From a checkpoint of a small CTC audio transcriber: 4500 steps.
Rows from block 2 of a small CTC audio transcriber, named by matrix and row number. Rows with one number belong to one neuron. Each number is 128 + 24 x the weight over its row's rms, rounded and kept within 0 to 255. All counts start at 0. Numbers have three digits each. After the name is the row's rms in percent of the matrix's.
Before each neuron's rows are labels from the 100 clips, of 14848, where the neuron reaches its highest value: "strongest on" is what is common among them. Only what is clearly more common there than usual is listed. The data: read English sentences (LibriTTS-R). In brackets: how many of the 100, against the usual share in percent.
# fc1: MLP up (model.blocks.2.mlp.fc1.weight, 384x192), inputs 0-191
# fc2: MLP down (model.blocks.2.mlp.fc2.weight, 192x384, transposed), outputs 0-191

strongest on: voice: female (82 vs 52)
fc1.42 098:153131110157108109177101122133118143110082131089121134138139135119148079102111132081085140125095118146107159125129149153140146134161126142148130077133093156181172145125161114140107103149135135107161128144109108126096182165077151145150156146117089142093157154107090162130152127099134117088159147118125109099118152150148144112111110108118142135101128144178126058151115127110143153129139151124166116145183088130144136119098130152106142131138128153153137100141151116111135081110107100142151130145170154092097144116120144119136099130141106113160143137104109123078134126099122080141
fc2.42 102:073141122146122097133167125121133122118132140159168111122117128112118141176169141124166167129132114113142133140130159129155103100109151140135132149119167127138099100123105155145132140138114098124077117138141129108181129086137142119140132177127115084154133099126146121125132106163132153131091093117097145111111093061114116116141119161173134115117123159092152136124106144192123127169132151123140099116123141134150109142064198151112117099133078100101110167174128126119149154087130089116122139153115136170125122150118122107149091139137130165131128117118146112080086139127150163132

strongest on: voice: female (98 vs 52); the word "she" (32 vs 8.5)
fc1.375 109:146152127105127165153099098135153118143003117113121166147095149146119136144128134156133131141125124083135134104110169160126118118118112124143134084135101132149151123146121119124110126131119103149134146143130151102109109156071161138142093106137118134043172115144176099127119119120155132132138138080125186118138105153169124148120139156128120146098131148125095119126138117118117147139116147111123123131129101134133170125144138125151099105150133104145125087141150135171109146147110046126166135140141179138130135137101111166140072126114120139130125138111128097111138131105147140145
fc2.375 089:087083163133142144116113125118099143106186139141106126100108097147129116091106145159134126130134135109123128095156157145138093077118111100108136143148151149073125137114117124146114098127082186141086150158115163152149194122132109143145112129085075133156097133126120119116109119135085133100152143169117112162118167160109150100183127077124115132101112134114157096143108161112136088114168148119141158132159096134123109123111159103129119139111136083165130186119101094122104138107154130120124147126146088135138106116126134103128136083154100123128145156131149148152145110146127155121

strongest on: voice: male (74 vs 48)
fc1.88 095:146137115165165109121132083114139104149079147088119121125154181124125135150164094077169089126141159109132115135133128125124145109138110132143164147118096171129116125168135165108136135137139117153149093105116144075106108117130132153145094121152133134117112154218105084145150099116125116118146125156148142116135138167136133143061176110130120135137161105116116113080107105134125145122133143137171123105114134083129135066086141107081111120143167103162157168105128155133086106109116098130123157122138158136117112111102119105135122113122153118160145108116167146124134156109125136133
fc2.88 104:119155136128073133147099118134123141125144111119148136138132177142130149087104118131137107126115130062105126113167148153134169161119163147089108128167098129104121105125137091132115139117099090128159161144136125120152104150111129103144138131092151155129138123058145149136143130147187187147140212147170120088088141119122124136119146174142153128126127113101167141150111103132176127106132115141123150092057112121128110128139130134122080114136149137126150089123117116091102093115135119107158115146121121074179134098139124107135122140083155108109134129113142144151115128126123115138

strongest on: voice: female (100 vs 52)
fc1.237 110:090101121120185124134085116151153122114133159130082138134121118136156193158114112151167120139137120099138083121144137180150091165147121124106124114147083081124147157120145119105126115106117128111114127183141159149143119137137133134155114100136117134084129113157129142102163145114147106089096118097167136122151100163132156154107138189072132085129120124153138117104148114119116138137146139118147100135140097105149140096100107109106160160119110112129132123132134128173118113168147080133128153162167164133126118145118118166098089128147115185128104178102115105100126130115106127163
fc2.237 095:077152107106163128116095146110094154107160091100155072116123108140138096069122202171117128111127132125104149173137120127114129098157093149139137141160157128116156104130149107121138154131096129190133150135105134090164157109135127143110131095140114137136135143102110156126118106164168153176145128141110120119144164112099117146112142134128131164125101129172141140108089151133120083147115128177125150127105161132099121136145104116136176115121071118115113144137087073133140139122160186120124139139115149137096101158116116129116129113082145117116146111173112132106111128106136124113

strongest on: voice: male (92 vs 48)
fc1.216 097:119123131127142118116137146114141138172104091135141130108117111108138143162112130078118080109138117112133114135118171164113133115123111108142121169139158130144168107185118145165135139161116146091154116136130171109137120161115109144135106101169097097147101154107115170134073108117127111125149183122104085131112142092131135141112128125144146150128160141179111168091089150152166196139131115151102129086113112124098138124126130115141117069151105134095105121113112157121072145127146129153144081122110162093142170110133123154137074101139168139150130135105119148127166110136128122160
fc2.216 080:137136134125109139111157119129147144076134100153136147088106081114085085096134151120113193161128116154115111142104117103174139116120113159070127139112113124097108166104148129110165104142153152145114119151131108128146101091124104115148134178145089121102153100149137145146175109116137152119169097123157141132152113124125123136127141140128133128151132085162095110131098126114129085147156140136169162134135160148123130082135090110115156148136161108147145149107147101127148048175094121150126124158111115148127081148156136140131137142099154126118140133084137135158077081122132116122

strongest on: voice: female (95 vs 52)
fc1.380 092:143128115222097099146161137127159135127121121071114165110103083154150152127150176128114080109069140098059153115122151140113156125122088138160084129119144111121116113157097120118090139103145159169174139168136136103081148097117104137152130157132108114073131098163106144143126139127182122086127125148132148143137140139154114099107117114110124138137123158135110134151148142131095119151117138138136150140115137117145151130141127132154134118138153126125131105130118136147090099143128137176137126060143131118096161115123134118137093119167124125171144139100130151101109129150154142142
fc2.380 095:148165141128128144106142126151133110115093120146158120110159113157152104175100078130162157162092108119145145103103115150141085144099195156126111115115115115134138114111167124136135128122134108123150119133127108146132126139125068124124096146128158156101114161048132171111124149116085118133114163144112133117153142120094125167112156150114148125100168146108114118123122123133155123160142131148086102115063153167118081128128117145157124106098145121108121175137109164112099154084115106118100132126166134162162140127101128082132168129167157104126135097142080106130124125122157140116

strongest on: voice: male (81 vs 48)
fc1.274 096:125105115113124160115146133137151121088149136094125123135166165154124113118157088109145132136131102150122128133124139136179133106167109140129125090131115062134142123156158103147142099095119117125132138115109128154137148126123122125095090113126150145101112121145124131159116117152147113133128127124193128132106147113193096112088051093119142133136127114101125134148143151148122154148150115128186120122146127074120087091107131144086175122134120106148157112135131136124138033125123111137094175123143123108094173085111095088113141098135082119112135155135165154128146136144125137116
fc2.274 102:096159132132199076157128087144114129154117154139155154199144173168111131132130144136143100111112096093135126144184159137083120141124139122109122133111124153120115141135160141115118127126083135078164141108153103157078110089097165132148129137103107090125100166144120111159139128121141105114157127123105168115127115138150147099122164179133088135166143111132121111137188141127125119123119081098109132105122089103114106148086143138115096107122153127133150132160116116099155145113138118124156114133109104168131141127124178113089127130088099107144147140111152130148127124125141109170

strongest on: voice: female (99 vs 52)
fc1.226 093:132098116158140144123108156158158147118112126140102109145116148094144139126085074085151103185147136134131100088108151127132132146130104131132117149080104111167122150188088117124132120101083117114102119114147142126105151143109159160150121108089084142126148148140085186156153110146166133107120176134136160104117126115171141135131113125136138122140160141137177093140119090166089130156140130110142121136152148102123114170105088142140130109155111136120084121139136085152111081119097130129143099174159131125097138147133119162118088150143120125144095176108112118138093113112085124121
fc2.226 088:100144136109097123139156161109120152152132135104150102133130131135112102149179118121114081113125125141096131141144120152176125124133152065122086115170165155088160078092150155127153147120124126146130163128105146105135091108139094102144126160135151129119169134164142161123136134063109146135107064134101135110143098150105123114093144150101100144115107106125099138140100123089106163122125137132100137113167170122108123089113169136155135111132129146137181141120140131110110198115136127147167112133071179105119140155143143139118106129124109142124129074160102145136137122121146103140

strongest on: voice: male (100 vs 48)
fc1.92 101:127125124116108148085142069142090138100157164090112154150128146143097151116129141094123131188125123161100139121158141112125076096158145150121134111141112102111132112154106133139114132142145104152155136140116151153114130129128097102140119162130096125116081135115145159126107133163110130109128177172117138133120137103112127150089146158139144162142095126140131127108111147114126117119126093135142147161168143082136118116109134106127175099163134105149131136127098145131111136088149121112146113120132144096127137124140122143138152000121110099122137089121126112161126132151171137186
fc2.92 088:140178125148149100169105148074143091152135131133120162110128130110094060140128076095151114094084116095132123116118108120124154106113136124134140115185150163113137118112134179113172118174108140136102121147182123095120131118119155171107147134155148104137136098161151169137113138069167164110102106136119142141164113153156141103086117174132169150101134095127120104125125116117154196125108126095139135097132111129094133131103127175153089110130104154107122103136124136091133106121101119122135132157114152144141146114121104126140119162131149132122118168145144138155149115103130123141

strongest on: voice: female (93 vs 52)
fc1.33 102:110137136100161125133131101106111150140147108105105121111125115133144156148175150109130126167142147127148139142119153174129167129131096130131093149166158130145128122154129107119132073141099144140122144142115116142147154104063156139104159140123110139087138114121086121170119113124160131088131142127149128099113117160128113103123118148128109148186080085121157140091135073104149098145162132154126140101144132135089123132136101149169149111109152138113128119151129091151154117135105082134152096151116132140049136136126123124123073112141121165200135133113175135095153138142091176128
fc2.33 095:144104109136188091117135128145127134142141143131115092144156109152139093139124098127126134159135131116144145114153123100134138128095129148137107171153123122120135122082132151151120143092148107168162112152121152132104135135132137132146117093108141135096126149127124156110188111117133129133170061143117140097068149119113109158119122108152138177146102087131142160116130158104119136112130111100126065150125118137126135084076136096108134147108186112149159114094102117120122156141135133147124123145153101107144127137114123090129131190042167109080095119115142126143174146150118123162

strongest on: voice: male (94 vs 48); the word "the" (74 vs 48.9)
fc1.82 107:102142091128118082161166131142175135144122131100108146117148124104164113108124111079124099149117113146124125151087173110143127089116158108117153134169151142164120089169150192147122127161151127155131145101108122080132097113107140151133128125162111134125108158122110152142091132166146163109123155133139079117135151121152128150104112092162132143127139120114137147100143148148117166123140100132104124125119159133115163078109090140146055116117133129144125120147153152135116098139130135128110123161116149085126079086121130114089074123121134095111158135107180120123080164156146150125
fc2.82 109:121101125116119120142106124133110141121131111102150098101120113163134137114092169131082135123121111115082111104148036133142159153169087115145108097189087129100131117143130163112147119123148073141147083117165115147139110119157166120097146138130140132126106121184133093114109143120068119128132132127104067135154144144152152129079115143143114141116153130137162157108164126145157147102116168130126128106104121185125125134150147107163116123133112158138132146133142130151119078142096114133138125133164163122116129123124124116142122160097143146128168098102120121165105111076132153168

strongest on: voice: male (96 vs 48)
fc1.18 098:141160076116100135105150104111122144126142165127165168143157153150124123144128122109113104164142112159115119155198167128130058115098110142113131135169175075154143126130135149110158138143134128157126137117143117128118139139134124129135140111127169127191133112115141158119113144126112130098133178134110140133092190094104127089126152150124158126119140119129172134092100109150082136151145146129142104101109127082128108150156131121095152092132158100082112114097128126110109125126144111109115099130115121104121145166139127177126107099106114102180082101091088125134134117154145169130
fc2.18 101:157071119117128119140163101149128115125143132143115120150094073112122129109148131082166112122127151122169145098115127144138155116121119149110175147114129136158118124143121126137122115095172105137130120144130125126123123127134120148050097101128089117101100158122096059172135116110105145160118075138187134152177118174169136151142124115133159157135114114133113138127135128091121160103146128146133118108217088149136167094092086109148094140143117132131158129153113114147094134095140151121133120124140098166136107116123115083129143151138112162130131145112136118156140150134093115107

strongest on: voice: female (81 vs 52)
fc1.285 101:124116125128136140100142099136153126150137083101099129107099136119144148117126142101132133128143155104138070098076175138101149162137084120084128131144135114151109140187165153125120086110143152134142126144122139125107144151135151152128113132150173121144147133112161182149092085134161104116134111108143095129131147153150097127125117117097165137105108161145107098156147133122082131152119183139146159132142086145148145120122138098071153093133136098096139116144077166134136070140145112118120171156144116100141132143105086159157072137168112121148127146112151138129125119135111085105
fc2.285 100:158122138091123093126122096099155140133091149108153087116144161156087137139151128112152153129073134171119133141122072128130101079106162110131105131097158190120123128119083101122149102119103117114139143119115128125149113100125137104120157142136141169088133118145113124097124138120140135139116125100147134083107112088151147144068110083117141112126143119150153117140082148160149127099118133076146136129161160127091141136176137129093107133135171129151149123106135113115113134122076109164155132153104156125109140145122185171154132106121180124162139129119126160093178127130144154141

strongest on: voice: female (88 vs 52)
fc1.16 092:176159128143127115144150126150143162170115128156149132081131128129167125131136137088145116102094148124145103124102129146126092139125091132116113126125140077135126150122137132126101107122091144121151135096120107158131166097076140136147128119169145137173094087119108173145075125088113097104201135099124145136135154137101141113148146126122133114164108135150115097121142162161132159100135108131138129118135114111165166157078095160174117114167132142058103155151099138134110094137104121108121131108141108132182117129113138151138117130128128135161069155088117131110152139172106125114
fc2.16 089:095115127115122107124142125113147129116175125115161091108142148110142145098162163147136107132145157126089135118121067146116128069132176084168135131151116114103140142119123168117122126124111102127130127138107128132151073156153088103111094139113106138116163150107139046103140165176127135143096156111122124151101142135128140112109142120128134116135158131133143149132115124091118093157118101148106062142099130147103125124118157117145162140133149126170114117068123170130104099088168150143114160185145158128114172094117129134120156102113145134142173069136119128126108110116121123118

strongest on: voice: female (81 vs 52)
fc1.141 096:106124111106100146136092125144157165092134140117140120076142105142147127116137109122184111128156118135132153125176126156117140084128122097132150135108124163174113153134135137104144105192145135134130126133120163084130116099075131156162127140111122133106157137193147150144156108127116093118118112109140111113152141112134150135047134130140120106124141132123143114071127116110120109120138112125121130125128146096131114065130119173147140125093172115135161132083148128134113094175116130089165072107135159160079137120099128097111124128100109121121113104120165132122112190142149129160
fc2.141 118:107170169129132138143130086139143132110135135126139105138120181127131128083139155080123132144121088129113102181118128150131147122102121161160121143141138111106159124175132091150092148078095121099136109096090124082108134121205148125128151118100140100126117127108126091125137143074119127121131142170167117136134079112145145108095108091135152141159134137126126175150101147139166154124098102099170149110109118128132171137140132128094159127107123155087132139138102124117184141095179107113140114125101162087139132132142106135115136115091139171107170129099127142120151134138089120141

strongest on: voice: male (92 vs 48)
fc1.254 096:136139118174154099118125131143085126106147154039160154145116147143142105157108136095108111107151125115156142148151144115126133143122129108131161082113134128136132137110130142145104117181109154134121091154135113106117144098124130122187128098133156146120062109194123121161122154129164165109113132171107122128131133133181147114071123133099147133117140173130107134124141143132118108139158100127113154125134119075172109113091114141126159111133115129133113112094139133116128129150135122141123095083164167104126124088124122120109101073108138114117140102118112100151101142110162100195
fc2.254 100:162173138130090135115090150095142122137146142165108120132110147136132052130142097169119144156148145144091153152112101153130115126103097154097114124173170126104109133147091161140124129152163152141137111113103134161128119196122123123143133116097150142143091116099122178109092147124117134122116128138091131135117076136141122092155122132121139126145180125119148110124095108157120115127078125075128080158154106072103117126139111148150127158129159087119142133139146124088156123114138151116097125127130087118132168173124173114137117112123116159146139106103100156134126078170142110132

strongest on: voice: male (83 vs 48)
fc1.177 093:145127099141119118123120126105153143164092138135140185135142115122167143130166095115134110147062106099139104125139147124109147157146130132132087146100159140141150133126139139123128144082115093132119123154102128107172133126128147135174111121182131141139181125112145143148125140171110084114096157136149124113087152128123120119119096108128137131157129171133120134105169146154115138120156143087116109130181109133141153139111095135101053119144173118124123114108159114129152056120128105130111087143140108082094168157108139153113121104148120111181133092079144143137117116120122163091
fc2.177 091:108092160149125090112138151167081123095138141110110109146096131129106073136113151133128159111136118078133125128129101114166133135091095141122135122154079131116082154094145151124110137126089158140138111148135105128119099136139108130099160125113180108115115148159151103125124134115131111129179059106120085136168058165090152124136148155123097155129116123106110080129051089127149140117120097163153147157110138130138133140133099135174157153134131119132144110129145146122130157149154146125149156110139163120119161123140117126115155172124138131141156144106118109168076162133122115121

strongest on: voice: female (81 vs 52)
fc1.201 087:115130141171111156188092135127145083116114143139127145139118125114182148160114158090121124131127094114159122114099114090118107109133118122155128152104124120125127178115170114119125096143130158108174101145085113101095100115090159166120142092145144178106113159129115121087127108102128144110116167135161151136111131115153124118130130128119110137119082108085129154155101142132138177070155162177104085117116112125120150141116117169125120134154114120060133166122095110128138133144141123124151128153160146142098147132124106147121148143162098082137126119127143107136121155107101118203
fc2.201 099:153134137100168147113114139103127137142129129130115107154131123150107148154155061126136109136135158150143132082121112156147144159119165145111139110107093123155119098145094132115125139131124154154147181162158141169137156152121106102139117149109094119124124128147132073108122158094109124132099143104082112145108148133126111100111127186130165138123131104100135124109177057112115138147123057072110147125213141105128114104146129094176082116127110134134112132142157134114086135132123131141131099110128141126158118108105138106130135086123161170130119160135145140160133129154133089130

strongest on: voice: male (75 vs 48)
fc1.372 093:102141061178109135145088139120119089095145187136137124147131106135151106121149128111118129163149111145110120122123144092130130125123090103154131167130124123174141147145111128098142146110135126084142134088089120094090138179132168104142092115132182124095108092132129135128123136172129196123148162148087108084108145102172122139137107146159129136096141146143137097123153092155152113141109115129124135112127170103119151131153108128103129106141161119178104118155114146107117114128163121100169098145122127126155190119159119074120116141131156121121126146127117119128123140144140095185
fc2.372 076:111109138129136123107105123130117106146099133097135123060144069142119141097128116105123114094130125133111136185179087169122133088113166126128133133130125108139104120093149108131178090155149138107109123128165142122111114148128172155118155113095141122118123137154146105132148127154127090126077131114156089145163094115151105168096118130141117116120102168141091123154131138117121120163144134166117154137090127154120124143145210115141139125070085147093112138123167149123109143130143147111121095143133169104158153109117158174140115147146141134138093141201129125159124125106115134110

strongest on: voice: female (91 vs 52); the word "said" (39 vs 9.7)
fc1.27 104:164103120139127127166096150156169109130129102121127095115131109135138119113149102127170080109120177104120117131095101175132151093149124139134112140136141104149143124158121140080117131140146149175109127160113140119113142107113175162122139101151127135117120109155128173110163082172153069128105121098112133089150115127099089147082096143116149132088132124157124111121130169128095130164136085147129075110122143093141131134120140154141136133121160131106146149133145138118114082150193124159134115152150134144094129100038139137114092119092108122166112146122139112126151122122121110131
fc2.27 099:171114085146164087114125122121106105141106137114110144119163137106125130141144139138100121111133083148145143146089136100116140115106177152152096107094161132138097131162115121132117164117085167100149148146092090087114138163128091100137148133128099108097131155110122171162119136076141194145126141131112148125106087164156134176100148085143141142113120135119133144115133124145107131120130089141149153126131121108069155106159123113124165165135097132128145096108134114132131162149113134135119154173153125117130126195103111158140123129159169133107151112079086112131128093145116129165

strongest on: voice: female (84 vs 52)
fc1.22 101:141119107186124152127114127150120117125127118137140116097141140132140130117170129100079128124160112150137128121038164136119116173135084118144116158137192097173144145119140145145111109104105149118094133152128140096175145107121125119143124122114164129133156145112109147132161135141134115112167128091135101120101101171118147130087123187121143130137141118134125156095099054145154119134189133132103109126141159106127171131104055109124141130112183133121113114109090113150111117106131130101118144129149118137107150129137111125125085119119152160105147111116114130119187107171126133118
fc2.22 108:135103152131147121124181124131145118125121133115102131180162103120142125111141131159141127129126125121088107142154175116108149065099095102141125115105076109130143090131133114149169102128113117117133152167103119098101149117148139126096120120123151080206106095103117112115127146127094104126141087121159135114125146127157130105127146128100110140099145111099121104131087152159136139149114178079138080150099107090121130118136146137095190168132098150080125102171154136123124137144152147168092139129133102098137172147138138136129141138118130121116168154141164123082150147169136150129

strongest on: voice: male (73 vs 48)
fc1.251 112:072170130160146112116109147143133152121116140132108136135166125144160159109111123116110134161098138153133134114120160141084114121111118122106173169094121109133131150147155121123126064095112133098158156112156161124158152121133123147137125150178137136137087141138143093161154109115115121128174143099153141122143129118151122121127127139146125153114162140097149111119129127103061102108147136115140132134147035141113165112111058155103145137121124113137133163111099153186115101105144155111114076119121108126131127078136103121109138123136110166116141143083115113114160116179119089119
fc2.251 095:092088139128110130108155147109102121128119130122120154113110142120136151112196147152122145115132147051123131151175090153151119129140138081112128114177149131129119154132115043157090115132166114120142124121139133124099063153126131106159144132094112127127180137117131157088152132098113152128171129129115150115144115109105152173130145136130087111145105132114107126108130152085147123105143144180122138124132117085094131162119120127119159101104130137112149104066166114122156114102141150147141127164079133096115154145145150115137114131105081159147170123119154106102135133132135123139

strongest on: voice: male (74 vs 48)
fc1.108 094:150121087165160133147120118146119157142134136137135139138133135146083088147154143053120145152074133156121124133108166148102145124132114108131099135157149127153231126128098141155095123141115155111131083137128134111181110139108129135182164090131176134129108114147155158099129111173130106124131118091120109139108126096126107147077117110105148127152119143175141162154104123170122152140133148115116157091110112078091140115080098141126150128109164114147146122144110126107116103106119104129145113100104158085134156116126130135136133134113131132110142139114114156079150127130140095154
fc2.108 093:131165156160121151131113128119123118129141159123110152171111057115140132070104156157127187126116100171134151103145130089123119141101118127147156137113165171142066093146141129116122165151121132152119146172102125171097108132123092110129110183108123126141118133096086114156133107093144115145168155129119139126141089131162112117158129140155149089138126122163100116092074132097153111110109074116106129118132120119159116099146135147110099154156128126118125127149181142163156155116111121141115120093157098109108077131143144143138126127106091169121109157122141120141111122120109095145

strongest on: voice: male (76 vs 48)
fc1.293 101:134144140118123089139160119114127151130121149133109136106165135153134100180144153090136128132117117138091138146092152146109108158149150136150077124125160116135154117136147132124125088143141137133114153114121158096155106188089146205126148147133162179163101117144145125070123135121141127131146126123126156106086144129117156066130153113111146143117130097067167124086111119108146150125121163158147085128125107129108134167116143124160104112138129096144141108117099109168099146100152156158140118132146130091140082139094073101122138115125153125145133109123101058133132126142136165139
fc2.293 104:122163152132128139140104130136100121139115118150136120114086149118162111130148145135118081105150145087128142170122125157149155115156093164099137106147178127140081105113143092119120152139129115121165116137141133126142127112172100097139129133154178095127156113081119129171137078101125109154134068172139162111178140142124102140158100126152108109107135172143105130140116109083111141162112096132118148123151151087127153081115093130102111150096121157127147150164150161148118136089144126080171128140101099114096118099144126125130107094069150099120121139113168114146148116140148127149

strongest on: voice: male (82 vs 48)
fc1.148 102:211133104169153122097148121109123123126098127117151150106175123117138101118087106143116144146106141107125090143147153127104087113121165132132095125142164121125126131146067161118105116160109120120138145126109151118131144153108128135102126119144159135097068161122108145167115136101115079103173122101137175124099174140135124185127128129136156136144136063100172144118136123142111161155103140143122128130125111161137127089124124104083100145108119095104154136115095137137130145131123162164122188100144149113143121116100121129133096085151133154137105098115130178109147153146165126118
fc2.148 102:058177129136128123148115111127120133163127124105124164133117135115118175132139194118183153118116155132145120143145164163102106132115139150122138144120125108137120166109141060130140161133149111121117151137133146116149086094100117152122129151083122109149154115120134117130104127106089170146072112126147101132132072135176095110120104088127105086115167178118094073107100166135132166136149111107138114133137119118126133114131144113152136102088103140122111160158168109154108116106105111149149121153129149132171124106130163140131139152103141169154119100104117104139138078138139133097

strongest on: voice: female (100 vs 52)
fc1.236 098:118136127132123166171103154144080100124111153140091123094115119126117169123151112133156122114132132116091145115105138179132139141161114125108112118112087117136142130134127101119122118106135165124122099062124171137142150137125131197140121149136120161051131130133123081167134147135166123117147112067138175115143085158118134131103166194088147137167115155120130098092124137118155123119170116101138101125157137119117123134087097130137123148108109138172144094139127083148147092127127122132152128132149132145152115081105117083141120142117090135145119147127157118089167154101133116143
fc2.236 103:122123123141118131107157122138157141135184116137125132120120119148132123098085155131104104087141131143123125106153102109133126144118118142115119125106097112108136136144130118098104113099133094114129105176130117149165102103108132114130125101128085123165115123147148118111163104129128132101149125193139135163079123085138143107144097140124150146170136147129133169159167113125123088112153104213135136144182056122149156121154107102141138144149145147110127137149149109171132123125162120115079136138103059122099123112178126123131139119143090084099143141088134113150078171154116130146

strongest on: voice: male (97 vs 48)
fc1.376 099:106100110132142124106123148111123130075115177087142167143157137099167113129148091156132110139109142111110143114118160120104124126130143103123105130126119120154147111122135136130121151175098108144163145141133143127113131134113104118127113136138154131058116151159109177139062140141129167114125159171115116110105105130137157125107130103140118164127109123137118144113102141158166160131143104131145163098092129112122093127140138108125129096180096150134139144119108145126134155111196091098183065108127150083069159142132139130140101058174135109127124088113151136120154140134131143130
fc2.376 096:123171126157115125151133133130153145137127138137124139154097174126110152127139095124174129168095133161111100153140114167131161116113118151129128101160095115111129143136124124110124085132155113124098148142145119142123065137149136153097106134142143118156121142130085116130153123128120103108158117147203139095117170130146117125094092162132153121155139109149151111130130110158136092143119156120161090138122178109125179143138116130142050105112178098084123081128133154125119114116100064104102154142113114140136118152112094151111118167096121171102145089158143119160102127133127154100

strongest on: voice: male (99 vs 48)
fc1.207 109:091160123133153145104152132145141132132140102129138125147113150124138089135138157072095093145114129157123142138163148156138140122127155115146139120137132068145161137124152164118102130130122112139091142145149129105097124127151140137108118115100142126143080132149112123161129162136166143116123172163153102105086180179159096146116147068156130160119146077124124143118164107135118157131129123184140095124135110113126117143106143085137110117172123119119104151142092122128122102075165178094114151066163094107135107110136119107093140079129156112131125106122112100154120138154126147074
fc2.207 097:180125130117148138130073120126134127094156167123104082124139176154134124156119127133193107109112109147134137125076101128108118137138118152139122149071113081131100102159140127137159141128110160130138150107140128144132115129103105137191121114096132132109120080163095110156122144160134121109128060106112133103136080119138137097130127131115148127078094158145143107156136120150120106171121135088133187144121120101156132131102157178096149147120118108146143107103125119130159122145117113121131141124134124174081176124142146077100122143110108157140146107094179144114120126138138115159

strongest on: voice: male (79 vs 48)
fc1.246 113:138137119107141175148115123124100122092099152155128162117144153093133120142144123117102139153140144109119150114111138153116101110122125120149106155130120130115127138136115117118106109169057187165167177132102153100141160148137130131117135122148146183101137150136105089111134098172145138103127151109142099103087125117085113154107125110058114160138102094104105103143155109104123142111154135155122176129113102142098095118139101102132073120149114174121123120138143139158118149094153151109156104161124125085103108127143131122147160125125118139134149148122158137075116155081162085170
fc2.246 087:138077150124109145117102127112124139114108082135095130139115072136120152142142115145161119139117153119138103095118133147167141142160131109180136114130141159141104149092149145145118095097140132140111129147107103133110119157158140109149151095054122099146147127120131133112180128129107123135110123138158139103122132162179124084138116107125153128120059076126139174123135088129147128125099147111132095099190123130153110129111087148095120084108145120159088138091140092154153149141128131141117156106137102177118147146141084170131164173133125118136138140134150135175124133162111106093

strongest on: voice: female (79 vs 52)
fc1.90 100:140105122107145112141139103129106161141134152147088133074108123133102142115081119152128136133125091147084137103114136144118157119178113129141152081142142162120135114135164109136118094132111179150171133106116156136110119138116117171149123126146119133115122161177116126093147117083138128120120134122108159128157142067112149136103140127110116140118123129150142148131108112128148131112144122122160164118089106134143160129108124167170156118162132125103124103118168171143116094123140121175089107113140145090146111102115113163134080107089110102163125227094136143107163120071157135120
fc2.90 079:165088121104093146132117112129109097162158113126141127151147134135119099173116157097164159162135097120133141121096118113151125105103137148148135127147145122119140115125132141159104188106131073097116116135125138151131142142125131112161097118106144138122121125108118160137117127149123171135125114159148096143124150120128130111121155095131144148111167154119130063126157132136119103153120142097098135148173123112112133093149105055117105106108130095145133136179079109122148175092137175137148146137103129168116141152137094140137118085144160143123058109070096112149097169175136127113

strongest on: voice: female (83 vs 52); the word "was" (35 vs 15.2)
fc1.214 108:139135123209177135123114136148138087102122161115148137141139161151157103171108116109117119148145126140125116116095099148154114150154119142152107163141131097153115147120102175125121116159105117134139115120134142109092094116055156149171150120104110137148097068105105109183182121118155078124142122114133134119116132130142134158112144104151122135141125118141215162115152102129112104125149106131151064087101145091132137128101123141113122119115179115148097129137124136128130095109116144096127068128131134158123142128099119134121120127142107115171103144113098124142143143153106140131
fc2.214 098:134112115147115150101117143124141115106109103136101136147147098104124054127164128122119144121105129141133141131100148126117119144179165099094131131141124157135114100119116129105097149121117109130097126131138149162100173111127103123076113139144165123105179155142134134087050136134122183104119115126101093156121146128120140105140151145122101122164157077117073104134160153125146148148122139135123183126102158137130122081142101087159132115159118131135144116162159129184097126163155139143163166135106121073134112095097141161138148112092120116112137082107132129152154131128106096141

strongest on: voice: male (76 vs 48); the word "you" (54 vs 14.2)
fc1.118 101:119131098135147119121126104117154124125102192151120145130192148133143100120100139102106084124147126114143122118173132121146086118172152115162107159144124172127112107142110124108118137115111081126112095110111136106128156144134138160119126125114154133120113147161142118123180124100145128137112130122128130088125149115139111144099172161127126128145154096145145121096172109108143154117146067110129047134161105118153178087138121114142093133151171099181102100119113131145111137089132106121140138120139092127130109139135154065099149114138097136162155159109153102083099163138128100131
fc2.118 124:103114131122078143141079079129124132128107140159102119137114145126101114136169143125133129153117139147106160136111086125129133149139121162095117121147136093133132141138104128137103107107082140118100121155106164154168090183105125110118094127103089123098116138169098121146137129199161105132124128121126073124149102099113137139184128110127124128151133106119166162128078101144101102147132156133158156146156109149105128122140144188129121136135200150155125093094091125127101081138119132126132126142165121118155129129140112174138115143117114115129120077121152104127145071132133171101

strongest on: voice: male (77 vs 48); the word "i" (52 vs 20.9)
fc1.47 101:147103111110125167143108135130132133136120100091119109117170095140168089150098095141086067141132163135128131112143142110125121163150160119131124164163119104160150124111131164142135124166104171115132121128136142134111121148112097165124114126148128102121102133124119192142099120115136096112138113132119106151137137161140116158152146102134135142109130134135073122093143134125155097103157109173121129104121138121115101135135105099162114115167110090130122191097155133133098202167124127105111101094138134157144081123125116095109096115099107124142072109122114143122134193121183103154
fc2.47 089:096142135116111135158105126107115145129169132115136119160139142122112119135135138176119141121118123117123130167154106161101142084128090147106136117067133166148138134139097127118114141113097117148118133141143129131113118065135184075119146109097125105164080116173114077130143129123157138109120189116159155128144140080164156140036124119140096146161140095157108123107112140158126150136102154113122134155099110111120134100094136190113132128118151117151163114127128123105131082087120121094168127135139134094123112144121135124120132105148135108154197124140161127156128142122117100141